python train.py --arch="swin" --model="masked image model" --dataset="crops of objects in photos (Visual Genome)" --train_examples=123503 --image_size=48 --crop_scale_min=0.5 --horizontal_flip=true --method="simmim" --mask_ratio=0.6 --loss="l1" --norm="rmsnorm" --norm_position="post" --activation="gelu" --mlp_ratio=6 --head_dim=32 --fused_qkv=false --bias="none" --qk_norm=false --parallel_block=false --inner_norm=false --drop_path=0.1 --patch_size=[2, 2] --depths=[2, 5, 2] --widths=[96, 192, 384] --init="lecun_normal" --residual_init="none" --optimizer="soap" --beta2=0.99 --lr=0.0027 --beta1=0.9 --shampoo_beta=0.99 --eps=1e-08 --precondition_frequency=16 --max_precond_dim=1536 --one_sided=false --adamw_lr_other_params=0.0026 --magnitude_pruning=0.5 --steps=10800 --batch_size=256 --epochs=22.4 --lr_schedule="cosine" --final_lr_fraction=0.05 --warmup_steps=540 --weight_decay=0.04 --adamw_weight_decay_other_params=0.01
Rows from block 4 of a small masked image model, named by matrix and row number. Rows with one number belong to one neuron. Each number is 128 + 32 x the weight over its row's rms, rounded and kept within 0 to 255. All counts start at 0.
After each neuron's rows are labels from the 100 images, of 14848, where the neuron reaches its highest value: "patch colour" is the nearest of a few named colours to the mean colour under the peak. Only what is clearly more common there than usual is listed. The data: crops of objects in photos (Visual Genome). In brackets: how many of the 100, against the usual share in percent.
# fc1: MLP up (model.blocks.4.mlp.fc1.weight, 1152x192), inputs 0-95
# fc2: MLP down (model.blocks.4.mlp.fc2.weight, 192x1152, transposed), outputs 0-95

fc1.72 [128  80 128 128 161 100 235 157 128 128 183  38 191 128  98 128 128  90 128 128 128 128 128 128 128 128 165 128 228 128 128 128 128  71 128 128 128 128 128 128  89 128  93 159 220 128  61 128  84 128 128 128 128 177 128  75 128 128 128 128 189 163 106 128 128 128 143 155 128 128 146 128 146 128 128 128 142 128 128 128 128 142 128 128 180 128 100  65 159 128 128 202 128 128 128 128]
fc2.72 [128 128 128 139 128 128  13 128 107 128 128 133 128 255 128 128 128 125 128 128 128 128 128 128 128 128 108 128 128 128 128 128 128 128 128 128 128 128 128 128 128 199  52 135  22 128  82 167 128 255 128 161 128 109 128 128 128 128 128 128 128 128 128 121 128 128 128 128 128 128 128 128 128 128 128 128 128 128 128 128  72 128 124 128 128 187 196 128 103 128 128  89 128 128  92 128]
patch colour: red (29 vs 0.7)

fc1.83 [128 128 144 128 128 151 106 128 128 128 128 128 128  69  92 128 195 206  63 128 128 128 128 128  86 128 154 176  93  86 128 128 120  90 145 128 128 137 128 128 198 171 128 115 128 128 128 128 128 128  65  65 128  45 206 139 128 142 128 128  30 171 149 128 128 128 128 128 128 128 128  73 128 144 128  75 128 128 128 128 128 128 142 137 119 128 128 128 128 128 128 128 128 128 128  40]
fc2.83 [128 173 128 128 149  94  64 128 128 202 128 128 128 128 128 128  61  96 128 128 129 128 135 135 151 128 124 128 128  83 167 128 128 189 128 128 128 112 128 128 128 107 100 128 128 170 127 128 201  79 128 128 128 171  50 128 147 100  85  58 126 100 128 115 128 157 128  62 128 168 128 183 128 128 128 128 115 196 128 128  54 167 197  71 131 181 128 115 128 128 145 128 128 142  73 187]
patch colour: grey (61 vs 31.9)

fc1.611 [124  70 128 128  76 212 143 174 128 128 128 128 128  79 128  87 128 144 143 128 128 128 128 128 158 170 188 128 128  95 128 157 128 246 128 134 128 116 128  87 128 139 165 146 128 128 128 128 128 128 128 128 128  78 128 128 128 128 207 128 128 105 128 110 128 128 137 128 128 195 128 128 114 128 204 128 172  91  33 128 172 128 128 128 128 128  35 128 128 128 128 219 128 128 128 128]
fc2.611 [128 236 157 170 128  73 111 128 128 128 128 193 128 128 128 128 164 128 128 128 101 146 147   0 128 128 151 128 128 128 128 128  75 128 162  39 128 124 185 128 128  88 128 128 128 128 128 128 181 128 131 125 128 126 100 183  77  56 128 128 128 128 128  71 128 128 128 128 169 128 180 128 140 128 128 188 128 183 128 128 128 144 128 128 128 128 128 128 128 181 128 128  71 128 128 209]
patch colour: white (54 vs 6.1)

fc1.461 [128  95 158  59 106 104  94  91 128 141 128 128  67  55 128  65 160  85 164  87 105 146 128 177 128 108 162 128 128 128  66 204 111  78  61 117 128 128  69  92 160 128  79 128 128 128 207 149 125 162 128 128 128 128 128 128  69 128 214 128 159 114 165 101 128 128 120 128 128 128 203 111 125  97 109 128 149 128 232 128 134 128 128 140 143 128 128 143 128 111  93 128 128 128 128 128]
fc2.461 [ 94 109 255 157 105 128 123 128  48 128 128 127 130 148 188 128 108 128 128 128  72 128 194 128 128 185 140 128 165 146 188 145 128 141 128  39 128 128 185 117 128 128 132 128 144 146  45 128 137 128 128 191 128 147  45 127  91  78 121 161 128 128 156 108 118 143  71 128 213 167 152 226 128 128 121 108 128 164 128 128  57 137 128  85 136 128 128 176 128 128 128  85 164 128 128 128]
patch colour: white (48 vs 6.1)

fc1.450 [103 128 212 128 128  95 128 128 176 197 128 128 128 128 128 128 128  68 194 128 128 164 128 128 103 128 103 124 138 128 221 128 108 128 128 148 191  67 163 128 128 128 128 153 102 117  95 128 128 128 128 161 128  99  59  79 191 128 128 128 186 128  82 149 128 128 126  36 128 128 122 167 128 108 124  97 113  81  95 128 128  85 128 107 128  89 128 128 132 155 128 128 128 170 128  96]
fc2.450 [128 153  99 128  63  88 176 105 128 128 164  77 128 128 126 128 128 124 156 128 128 119 128 128 128 128 128 128 108 186 217  46 184 149 188 128 174  95 128  44  82 127 128  85 154 125 156 104  74 128 128 165 128 128  99  79 128 128 100  93 124 159 109 128 179 128 132 109  87 128 109 154  83 167 128 161 110 147 128 128 128 128 161 128 128 152  94 235 164 128 128 128  55 128 128  90]
patch colour: black (92 vs 15.2)

fc1.558 [ 91 181 128 121 128 128 128 128 128 106 128 123 121 157 128 128 128 128 128 122  93 128 128  97 169 128 116  99 128 151 128  85 164 111 128 108 136 128 128 128 128 126  91 128 236 128 128 128 128 128 162 128 190 128 142 128 158 128 128 176 221 164  74  81 134 128 128 165  93 128 159 161 134 195 153  82 172  81 166 221 125 128  71 153 128 128 181 128 128  99 117 128 128  94 116 128]
fc2.558 [162 128 115  77 128 100 128 128 128  80  71 157 186 128 128 101  83 118  89 128 128  89 121 100 128 128  82 128 207 128 128 128  96 128 108 150 108 128 183 128 128 128 221 143 128  93 128 132 128 128 128 119 128 128 128 128 128 128 128 128 115 128 100 128  85  50 128 128 233 102 125 128 128 128 139 165 128 162  90 128 128 115 161 128  58 108  54 140  91 128 128  83 128  91 153 128]
patch colour: yellow (31 vs 0.5)

fc1.299 [128 128  61 128 128 128 128  84 128 217 128 174 128 160 128  92 103 128 145  61 211 170 128 128 100 128 170 128 217 128 139 134 128  80  93  98 118 122 128 128 163  60 128 157 128 128 204 131 128 128 128 128 128  89  68  68 128 144  93 128 124 130 183 145 113 128 128  42 128 128 172  90 128 200  53  72  98 157 161 128 174 112 158 128 128 128 128 153 100 128 213 128  94 128  93 113]
fc2.299 [128 158 171  87  64  41  91 181 128 215 128 128  89 128 189 171 136  68 125  75 158 193 135 128 128 128 128 128 122 128 128 128 128 128 128 128 174 128 128 121  80  96  73 146 128 128  46  81 179 172 181 128 128 128 162 105 183 161 128  57 128 126 124 139 118  94  92 128 128 128 128 139 128 128 113  79 128 201 204 128 121 128 128 128 160 128  69 143 128 122 128 128 128 171 128 128]
patch colour: red (56 vs 0.7)

fc1.362 [128 128 154 128 128 184 172  87 208 143 128 128 150 189 128 108 135 163  67 177 205 213 174  67 103 128 128 179 128 128 221 161 162 120 128 175 128 128 128 128  66 128  96 119 128 197  96 139 171 128 150 123 177 128 128 128 128 163  82 128 187 139 128 128 128 171  53  85 139 128  72 191 128 130 128  80  49 128 128 128 128 128 128  67 160 115 169 163 128 128 128 128 170 128 194 128]
fc2.362 [110 128 128 164 128 128  88 212 128  89 159 118 128  91 128 128  52 138 168 122 128 165 199 159 149 128  33 121  91 103 110 112 174 128 110 128 141 157 177  76  72 156 166 104 128 160 100 128 128 196 128 124 128 128 128 128 156 128 128 232 128 130 128 154 128 110 161 129 117 127  83 128 128 128 106 128 128  95 120 116  86 128 154  86  58 128 128 109 128 196 128 128 128 188 128  88]
patch colour: black (73 vs 15.2)

fc1.121 [ 94 120 104 128  97 149 109 130  83  81 127 152  74 128 110 128 177  81 128 151 128 128 128 149 124 128 128 128 167 128 128  37 128 128 106 148 128 140 128  90 127 128 128 128 128 128 128 118 152 104  82 146 128 149 128 128 128 128 128 164 198 128 159 173 126 128 161  79  71 158 128  93  95 128 108 128 128 128 128 128 128 128 128 128 128  64 128 161 128 152 157 128  92 151 109 128]
fc2.121 [128 128 161 182 128 178 131 205 229 128 128 106 128  82 128 142 199 101 128 128 128 128  97 128 128  68 128 128 156  94 128 193 128  81 119 128 132 128 185 128 151 124 148 124 128 128 103 128 123 128  81 143  95 173 128 160 128 120 164  68 128 128 128 128  68 128 128 128 128 128 128 102 136 209 179  91 160 128 128 197 128 183  71 164 128 128 128 143  68 123 121 126 128 197 128  77]
patch colour: grey (68 vs 31.9)

fc1.71 [128 135 128 128  49 128 128 128 128 177 128  30 128 159 151  43 128 196 128 128 128  85 128 128 128 128  83 112 128 128 128 128 128 128 175 128  97 128 128 128 128  65 128 101 105 110 191 128 141 128 128 128 120 170  92 117 128 151  92 128 169 128  83 128 183 128 128 128 170 128 128 128 128 128  79 168  39 128 128 128 146  55 186 128 128 118 128  83 128 128 128  72 250 152 128 128]
fc2.71 [176 128 206 128 101 125 128 128 205  86 128  55 125  70 128  71 128 128 128 177 128  97 161 128 108  87 204 128 139 128  47 182 128 102 102 105 128 128 128 182 128 193 128 130 128 128 130 200 128 128 128 128 154 106 216 160 128 128 128  69 128 128 128 128 141 140 128 128 109 128 156 128 128 101 128 128  66 128 176  92 151 245  75  55 171 132  54 132 128 171 128 128 128 118 128 128]
patch colour: black (38 vs 15.2)

fc1.80 [184 128 128 128 163 128 128  63  47 128 178 128  61 128 150 177 128  72 128 126 128  86 128 128  74 142  93 128 128 128 128 128 137 128 128 128 128 183 128 128 109 128 209 151 128 128 141 128 128 140 128 128 128 128  59 128 183 148 208 166 148 105  69 167 183 128  58 143 128 128 177 128 128 104 128 128 128  94 128 128 128 128  78 128 128 128 158 128 128 128 128 128 128 128 128 128]
fc2.80 [128 128 128 128 146  93 128 128 128 128 128 128 128 163 113 128 128 128 118 128 128  81 128  64 194  76 128 107 128 128 128 144  44 128 128 128 128 128 128 177 128 128  51 128 178 128 128 128 128 128 128 128 128 159 182 108 124 128  47 128 151 128 128 128 118 105 175 192 151  99 128 128 128 128 128 128 128 123 128 165 128 128 156 128 128 128 128 128 128  82 156 119 177 159  90 194]
patch colour: white (26 vs 6.1)

fc1.101 [131 113  43 128  68 128 128 163 128 238 128 128 124  63 128 128 151 155 128  49 128  72  63 128 128 128 128  75 128 179 128 128 128 128  52 128 128 128 128 128 128 128 128  68 128 128 198 128 183 128 128 128 128 128 128 128 149 128 128 128 128 128 112 105 128 128 128 128 128 157 128 128  40 128 128 187 128  84 128 128 128 128 128 128 128 128 128 128 128 187 128 128 173 128 127 128]
fc2.101 [128 128 128 128 179 128 128 113 128 128 144 128 128 128 128 128  93 104 128 196 157 128 128 128 128 128 128 128 128  56 128 128 128 128 199 190 128 128  59 128  99 128 128  97 160 128 128  31  70 128 128 128 128  68 128 128 128  95 205 121 128 128 128 181 168 128 128 168  59 128 128 157 128  74 128 128 168 135  78 128 128 128 128 184 128 128  79 128 197  74 128 128 128 128 128 128]
patch colour: brown (73 vs 32.2)

fc1.636 [128 128 128 128 128 128  76  57 128 128 128 168 128 110 128 128 164 128 159 162  89 128 167 128  56 207 128 128 157 128  79 105 110 129 128 128  82 209 128 170 128 128 128 103 128 128 128 159 128 128 209 139 187  89 128 159  56 159 128 128 128 128 128 212 128 128 181 162 145 148  74  46 128 128 117 161 128 128 128 158 128 111  76 128 128 105 128 217 166 128 128 169 152 159 128 128]
fc2.636 [ 98  68 128 128 154 164 128 128 200 128 128 173 128 180 128  91 128 128 129 128 128 128 128  94 128 113 128 122 128 128 128 128 128 159 132 128 128  56 128 128 128 128 128 128 128 128 192 128 128 128 128 128 124 159 143 145 179 128 128 128  60 106 151 128  98 124  78 128 128  93 170 128 118 107 161 128 224 128 113 128  86 128 176 248 138 128 128 128 128 128 154 137 188 203 168 128]
patch colour: white (70 vs 6.1); pink (27 vs 9.7)

fc1.528 [128 138 175 128   4 145 149 128 128 128 128 128 128  51 128 128 128 111 191 128 128 154 128 118 128 128 136 128 128 128 128 128 128 128  78 128 128 128 128 163 128 128 200 136 171 121 128 128 128 128 128  87 128 128 128 128 128 128 116 128 128 128 128 128 128  88  43 128 128 128 128 128 128 128 125 128 128 246 125 129 128 128 128 143 128 199 100 199 128  91 128  92  15 139 128 128]
fc2.528 [128 128 128 128 148 128  89 130 172 128 143 128 128 128 128  44 143 180 128 128  36 128 128  88 185 128  52 128 128 179 143 128  89  65 162  29 128 128 128 128 128  86 128 139  62 128 128 128 128 128 126 128  90 128  91 128 128 147 128 153 143 128 128 128 128  55 138 188 127 128  73 128 138 128 128 128 147 128 120 112 128 145 128  35 128 108 128 128 128 128 128 128 104 128 104 114]
patch colour: yellow (41 vs 0.5)

fc1.164 [ 82 184 184 151 152 128 128 159 128 178 137 128 128  73 140  72 128 128  34 204 128 225 128 128 128 128 128  82  92  59 128 128 154 128 128 152 165 128  17 128 128 128 128 128 110 128 134 166 128 128 128 128  86 128  80 130 128 187 166 128 196  82 110 177  79 151 150 179  98 128 128 128 128 128 128 129 186  39 183 128 123 128  93 128 128 161 106 128 128 128 125  93 128 128 128 115]
fc2.164 [128 128 128 128 128  52 255   0 155 128 203 128 128 128 128 128 103 137 173 171 128  93 128 151 128 104 128 128 139 132 129 128 215 128 128 128 128 128 128 128 128 128  28 209  77 128 128 158 128  97  89 128 194 128  50 171  68 128  97 128 112 134  95 128 112 128 128 106 128 128 128 136 171 128 128 104 128 128 128 128 128  59 128 128 128  98 128  89 128 154 128 186 128 128 128 128]
patch colour: brown (63 vs 32.2)

fc1.690 [128 128 128 128 128 113 208 212 128 128 128 128 158 128 128 128 128 128 128 111  83  71 128 128  95  72 128 128 128 128 144  58 128 128 128 128 223 128 128 128 128 135 128 128 128 187 128 128 202 128 204 128 113 156 128 141 128 128 128 152 128 128 128 128 150 128 128 128 128 128 128 125 128 134 128 101 168 197 128 128 136 128 215 128  75 128 128 128  79 128 128 128 183 217 130 139]
fc2.690 [128 128 113 199 128 128  84 110 128 128  43 157 128 153 128 128 128 165 128 128 128  34 128 128 128 159 128  83 128 128 135 138 128  86 128 128  57 128  70 128 122 128 128 128 128 141 188 161 137  56 170  61 128 144 128 128  92 128 123 180 128 128 138 128 128  55 128 128 151 120 128 127 129 190 128 128 128  82  84 128 128 128 128 141 128 174 128 128 128 128 167 128  69 117  97  81]
patch colour: red (41 vs 0.7)

fc1.597 [128 137 128 128 128 128 128  21  97 133 128 168 186 189 180 128 130 128  63 162 128 128 128 128 160  88 168 129 149 139 159 122 112 149 142 145  87 143 158 116 171 160 128 128 150 187 143  37  89 128 126 155 134 140 155 128 128 128  87 128  72 128 128 128 162 135 149  85 151 128 128 145  90 106  99 156 128 128 105 134 115 128 101 128 180 155 128  96 105 128 125 128 128 203 128  88]
fc2.597 [128  68 166 128 103 128 184 128  66 167 128 174 128 170 119 147 136 128 176 128 106 128 128 104  69 170 128 128 128 128 128  87 154  68  86 169 128 128 159  67 128 128 128  77 128 128 128 107 128  59  66 157 128  93 123  54  84 128 182 156  83 128 150 128  62 166 113  89 128  83 128 150  51  97 128 180 128 128 128 123 125 139 174  96 128 128 121 169  76 172 128 123 128 128 128  92]
patch colour: black (40 vs 15.2)

fc1.734 [134 172 145 161 128 128 128 171  68 128 170 128 101 128 101 179 128 128 110 128 172 161 128 128 128 103 163 136 104 123 117 157 176 128  79 128 128 105 128 182 141 126 128 208 131 128 141  38 128 128 102 128 128 128 128 128 128 128 128 155 128  97 128 174  91 173 157 123 128 141 128 128 223 128 128 106  75  66 138 104 142 128 126 102 128 128  82 190 128 128 128 106 128 128 128 128]
fc2.734 [ 74 152 128 128 137 128 128 128 122 202 128 101 118 126 128 105 128 128 128 128 121 137 128 139 128  71 128 165 128 128  74 128  94  94  99  45 180 128 128 196  62 128 146 128 128 128  94 225 128 168 178 128 145 128 159 128 127 128 128  67 128 109 128 128  41 128 131 128 128 179 128 104  47 170 128 135 103 129 136 144 128 128  91 115  95 128 189 128 119  96 204  81 128 128 128  72]
patch colour: grey (68 vs 31.9)

fc1.332 [128 134 128 181 162  91 128 102 128 198 113 146  38 179 172 128 130 131 128 128 128 158 135  79 128 101 128 158 161 128 128  93 113  93 128 122 128  12 128 128 194 107  89 164 143 128 100 128 128 128  90 128  89 128 172 128 206 128 128 108 128  44 128 128 128 128 128  99 106 128  60 128 147 235 167 135 185 111 195 128 128 152 120 128 109 128  84 128  96  95 128 128 153 128 112 133]
fc2.332 [178 138 188  45 105 168 118 147 128 128  88 128  23 128 107 128 128 128 128 130 163 128 128 128 205 128 111 168 128 128  87 185 128 101 127 152 128 128 190 128 128 100  80 161 128 128 108 128 128 150  48  83 169 128  98 128 127 171 128 255 128 128 160 128 125 152  52 128 126  91  66 155 128 128 128 132  90 128 128 128 154  86 128 128 128 128 103 184 128 191  99 149 128 128 128 128]
patch colour: grey (69 vs 31.9)

fc1.34 [ 64 113 128 128 128  63 128 155  78 128 128 128 186 128 164 128  90 128 128 128 128 120 124 128 158 128 128 128  61 149 128 128 113 114  78 144 199 128 170  48 172 128 159 157 128 197  93 128 128 182 128  88 105  50 203  35 128  28 128  55 128 128 128 128 128 128 128 128  29 195 128 128 128 128 128  91  60 128 128  80 128  83 188  79 128 128 128  91 145 128 128 128 157 128 128 128]
fc2.34 [181 128 125 128 128 128 189 128 106 128 153 128 252 128  91 128 128 128 128  69 128 142 128 128 128 141 121  50 128 102 153 110 184 128 128 128  47 128  97 202  90 108 106  25 128 128  77 175 136 156 100 128 128 128 107 208 128 128 128 128 128 128 128  97 128 128 182  77 128 104 162 128 128 146 137 113 116 158 128 128 128  91 135 128 164 128 128 145 128  88 123 128  16  90  90 131]
patch colour: black (65 vs 15.2)

fc1.405 [ 92 150 128 128 128 137 128 140 128 159 128 128 145 128  66 122 128 128  83 169 128  84 152 128 128 104  89 128 128  43 128 128 141 128 128 254 189 143 172 115 128 140 128 128 128 128 128 128   7 128 214 128 128 128 168 180 128 128 128 128 128 177 155 128 151 128 128 128 175 128 128 128 128 128 215 128 128 163 128  90 122 120 128 166 126 149 128  60 115  42 128 128 128 128 128  95]
fc2.405 [142  86  54 128 128 128  98 128 128 128 128 128 148  96 128 128 128 128 171 128  95 183 128 128 128 128 128 128 128 128 128 128 128 128 128 116  77 128 128 128 128 206  66 128 128 128 128 128 128 128   0  93  81 128 128 128 128 128 128 128 128  57 128 128 128 192 230 173 103 128 128 128 128 128  54 128 128 191 239 128 128 171 128  77 217 118 128 128 128 128 128 116 128 128 128 128]
patch colour: yellow (72 vs 0.5)

fc1.711 [128 128 113 128 128 128 200 128 128  97 128 128 185 128 128 128 222 128 162 165 128  78 115 128 128 158 128  69 128 128 128 128 189 128 128 128 128 181 128 128 128 128 128 128 128 128 128 219 128 104 128 128 128 100 128 171 128 128 234 128 128 107 128  68 128 128 128 110 128 128 128 128 143  87  87 196  84 178 132 188 128 115 128 128 128  72 128 130 128 128 128 119 204 151 128 128]
fc2.711 [ 79 164 128 128 128 128 128 128 128 128 128 128 128 128 128 128 128  76 169 128 128 128 160 128 164 128 128 128 128 128 128 162 128 128  96 128 128  71 128 128  99 128 128 128 128 110 128 128 128  57 128 128 128  92 128 128 151 128  74 128  55 128 128 128 128 128 128 128 115  29 128 128 125 164 149 128 184 128 145 128 128 128 128 128   0 128 128 128 165  92 128 128 128 128 128 128]
patch colour: red (28 vs 0.7)

fc1.750 [128 128  82 128   3 128 128 128 128  82  44 139 128 106 128 128 128  85 128 128 128 128 128 160 128 128 115 128  14 128 128 128 102 128 128 200 173  96 128 124 128 153 128 160 128 116 128 130 128 128 128 167 128 128 128 135 128 168 128 128 128 118 133 128 167 194 128 144 128 128 128 128 128 128 128 128 156 128 128 187 117  76 159  82  89 128  82 128 128 212 128 162  92  74  96 128]
fc2.750 [128 128  73 128 187  82 128 112  87 159 128 199  72 128 128 128 128 128  92 128 151 128 128  91 128 128 147 209 209 152 128 128 128 128 128 128 128 128 140 213 148  58 128 128 128 167 211 128 162 128 128 128 133 128 173 134 128 128 128 184 128 146 128 122 138 195 111 128 148 128 128 128 152 114 188 128 128 128 128 128 151 128  81 128 128  89 110 152  88  69 128 137 193 217 128  57]
patch colour: brown (70 vs 32.2)

fc1.165 [201 109  76 135 193 128 112 122 101 157 101 128 114 119 163 128 128 128 103 128  54 128  69 122  93 128 128 128 128 112 128 144 128 191 128 128 128  78 128 128 128 110  87  87  85 128 128  76  84 186 128 128 128 147 128 151  73 117 167 128  68 128 128 128 128 138 158  93 128 128  93 143 197 154  65 128 128 174 128 128  94  83  81 186  76 158 129 128 128  79 128 128 168 154 128 128]
fc2.165 [128  99 128 128 170 128 132 119 101 128 184 159 156 170  50  82  87  53 164 168  67 128 171 128 128 120 128  86 135 128 128 128 128 128 128 128  81 100 145 191 128 128 197 101 128  87 128 186 128 210 143  79 128 128 128 121 128  50 128 128 139 148  82 128 128 128 128  96 156 128 128 128 128 128 128 128  96 100  96 128 105 128 164 128 128 156 128 128  54 128 128 179 156 128 128  93]
patch colour: red (28 vs 0.7)

fc1.660 [128 128  82 200 128 128 182 131  56 128 128 128 128 128 128  86 128 128 128 104 128 128 128 116 128 128 149 128 128  65 111 128 160 114 182  80 141 128 190 128 128 128 128 128 128 188 128 114 100 128  95 100 128 128  81 128 128 128 176 128 128 128 128 128 128 128 128 128 103 163 162  84 154 178 124 155 128 128 164  61 128 128 177  90 128 128 128 128 145  79 128  79 128 128 128 128]
fc2.660 [128 133 168 188  80 128 128 128 128 128 110 143 162 128 128 128 128 160 125 188 128  36 208  58 128 128 128 128 128 165 184 171 128 128 128 235 128 128 128 128 147 128 128 151 128 126 128 184 138 123 128 128 214 128 128 128 128  67 156 111  74 128 128 128 122 139 128 158 118 128 128 128 128  84 128  91  86 128 164 190 128 128 128 128 231 102 128 156  84 112 128 128 128 128 128 128]
patch colour: grey (61 vs 31.9)

fc1.486 [ 61 128 126 128 128 128  47 207 128  68 190 128 154  97 128 128 128 128 188 100 128 128  96 128 161 129  87 186 199 128 128 107 109 128 128 162 128 182 128 127 128 128  35 128 128 128 128 128 128 128 150 128 128  83 128 128 128 128 126 188  59 128  97 128 128 128 128 128 128 128 128 128  86 128 165  38 164 128 179 128 128 128 128 128 128 128 174  65  78 128 128 202 131 128 128 128]
fc2.486 [128 155 159 181 136 128 128 129 127 128 128 128 152 128  99 128 119 128 121 210  80 128 128  86 155 128 128 128 128  63 128 151 163 128 225 128 128 128 120 128 139 128 128  62 128 128 128 141 128 128 128 128 128 128 128 128 176 149 128 124 128 128 128 150 128 168 182 128 174 128  90 149 128 128 128  73 170 160 128 128 128 186 150  95 140 198 128 128 128 128 139  57  44 128 128 144]
patch colour: yellow (63 vs 0.5)

fc1.624 [128 128 128 128 116 170 177 128  95 128 128 114 189  54 159  95 128 128 128 113 129 103 128 128 196 128 228  83 128 128  95 128 103 128  46 110 182 203 170 106  99 128 128 128 167 128 128 128 167 128 128 128  78 159 129 128 128 179 128 190 128 128  95 150 187 128 128 128 128 128  89 166 169 145 144  97 128 131  51 128 128 163 171 128 128 146 128 138 128 128 150 106 172 123 121 128]
fc2.624 [192 126 128 106 118 206 179 242 128 187 153 128 128  76  67 128 128 128 128 128 128 102 128 128 128 128 128 128 128 128 113 131 185 118 146 103 128  99 128 128 207 130 208 102 130 128  45 128 128 128 139 132 128 128 192 125 156 128 102 185  95 170  88 172 128 128 128 128 180 128 116 137 128 128 118  63 128 128  57 203 128 128 109 173 128 128 148 128 128 128 128 128 128 128  87  92]
patch colour: black (62 vs 15.2)

fc1.242 [128 124 128  71 128 128 128 128 149 128 213 145 128 128 128 128 101 173  66 128 128 132 110 115 128 151 128 128 175 157 128 197 128 128 144 121 132 128 157 128 128 128 138 128 128  97 185 128 128 136 137 128 128  70 104 129 147 128  94 128 107 128 128 121 143 128 128 128 128 107 142 104 128 128 128 117  97  65 128 128 128 128  49  92 128 128  66 226 128 101 128 145 145 149 128 128]
fc2.242 [128 166 128 162 128 103 128  63 143 128 128 128 109 158  74  91 128 195 128 139  76 146 128 180 128 159 146 128 146 188 128 141 170 128 128 128 105 160 128  67 128 131 128 128 128 131 128 128 128 167  97  38 130 112 128 128 128 128 128 128 178  87 123 128 128 142  60  99 128 128 104 128 128 128 128 186 164 128 128  70 128 128 127 158  95 128 101 128 128 128 189 132 128 145 128 128]
patch colour: grey (60 vs 31.9)

fc1.364 [128 206 197 136 128  96 128 128 128 131  34 128 128 128 173 144 128 128 128 128 167 107 128 162 152 203 128 186 163 128 128 128 128 128 100 128 128 109  29 128 128 136  93 128 128 128 128 128  74 128 128 128 128 128 128 128 176 174 128 128 128 128 128 128 128 128 102 128 170 128 128 146 128 119 128 128 128  75 128 153  54 128  33 128 128 158 128  60 128 128 128 128 133 128 128 182]
fc2.364 [128  47 128 111 128  75 128 128  12 180 128 128 128 128 128 128 128 133 128 128 128 128 178 184  52 128 105 128 128 128 128 128 218 128 128 145 128 207 128 128 128 182 128 128 128 128 241 128 128 128  81 128 128 128 128 128  89 177 128 109 128 128 128 128  92 128 128 128 128 128 128 128 128 128 128 114 128 128 128 128 128 128 128 128 128 116 128 128 128 128  95 161 138 128 128 128]
patch colour: brown (68 vs 32.2)

fc1.47 [ 27 128 128 128 128 128 128 154 128 128 100 128 128 128 193 128 128 128 128 128 128 128 128 128 128 190 128 128 138 128  85 128 128 128 128 157 128 128 128 109  73 124  32 128 223 128 128  19 180 128 128 128 128  69 128 128 146 128 147 188 175  83 128  98 198 128 166 128 128 128 172 128 210 142  48 128 128  95 128 181 128 128 128 128 133 167 128 128 128 174 128 128 128  94 109  97]
fc2.47 [172 128 128 165 128  19  91 128 128 128 128 128 128 127  56 128 204  55 128 128 128 128 128 116 128 128 159  77  71 156 128 203 128 145 128  18 128 128 128 128 189 128 174 128 144 137 128 158 128 128 128 128 196 206 128  59 128 128 128  26 128 128 128 148 128 128 128 128 128 128 128 128 128 120 168 128 151 170 178 128 128  67 144 128 128 128 128 128 128 128 140  90 117 158 128 128]
patch colour: red (74 vs 0.7)

fc1.196 [108 149 128 192  84 128 175 128 103 123 128  70  87 128  75 128 128 159 128 120 224 121 128 140  82 128 170 215 128 193 147 128 128 128 153 184 179 128 128 128 128 128 128 128 128 128 128 193 128 128 168  52 140 128 140  95 158 128 128 128  49 128 128 128 128 128 128 128 128 201 105 176  67 170 128 166 128  86 146 128  71 128 154 128 128 193 128 163 201  75 128 152 128 139 128 128]
fc2.196 [128 128 139 128 128  62  73 128  61  68  81 128 198 164 128 128  58 141 153  66  41 190  66  66 223 124 128 128 159 179 128 128 128 175 128 128 152 125 128 200 128 145 138 201 128 107 128 143 154 118  88 174 128 128 128 198  64 136 136 128 128 168 121 128 128 128 128 128 151 104 152 130 128 128 128  42 142 127 128 156 128 128 103  96 128 128 106 128  61 128 149 128 128 128 128 165]
patch colour: grey (67 vs 31.9)

fc1.360 [128 128 128 175 128   0 233 128 128 128 128 197 128  74 128 128 128 128 128  94 128  97 128 128 181 142 128  35 128 128 128 128 109 125  92 183  77 107 183 142 128 128  76 128 128 128 128 134 128 128 202  48 108 128 128 161 128 128 167 128 128 128 128 169 128 128 143 128 100 128 128 128 128 128 169 128 128 128 140 134 128 128 128 128 128 170 182 128 135 151 128 128  74 128 128 133]
fc2.360 [180  62 128 135 128 128 128 128 128  34 128 128 128 105 128 128 128 128 128 133 128 128 128 102 128 128 128 151 128  74 128 128 128 128 128  88 128 128 128 128 170 128 128  51 200 128 128 128 128 128   3 128  79 128 109 128 228  82 128 128 128 128 128 169 128 128 142  71 197 128 129 128 128 182 128 128 128  48  77 128 128 128 128  41 128 128 108 128 134   0 128 128 128 128 103  89]
patch colour: black (70 vs 15.2)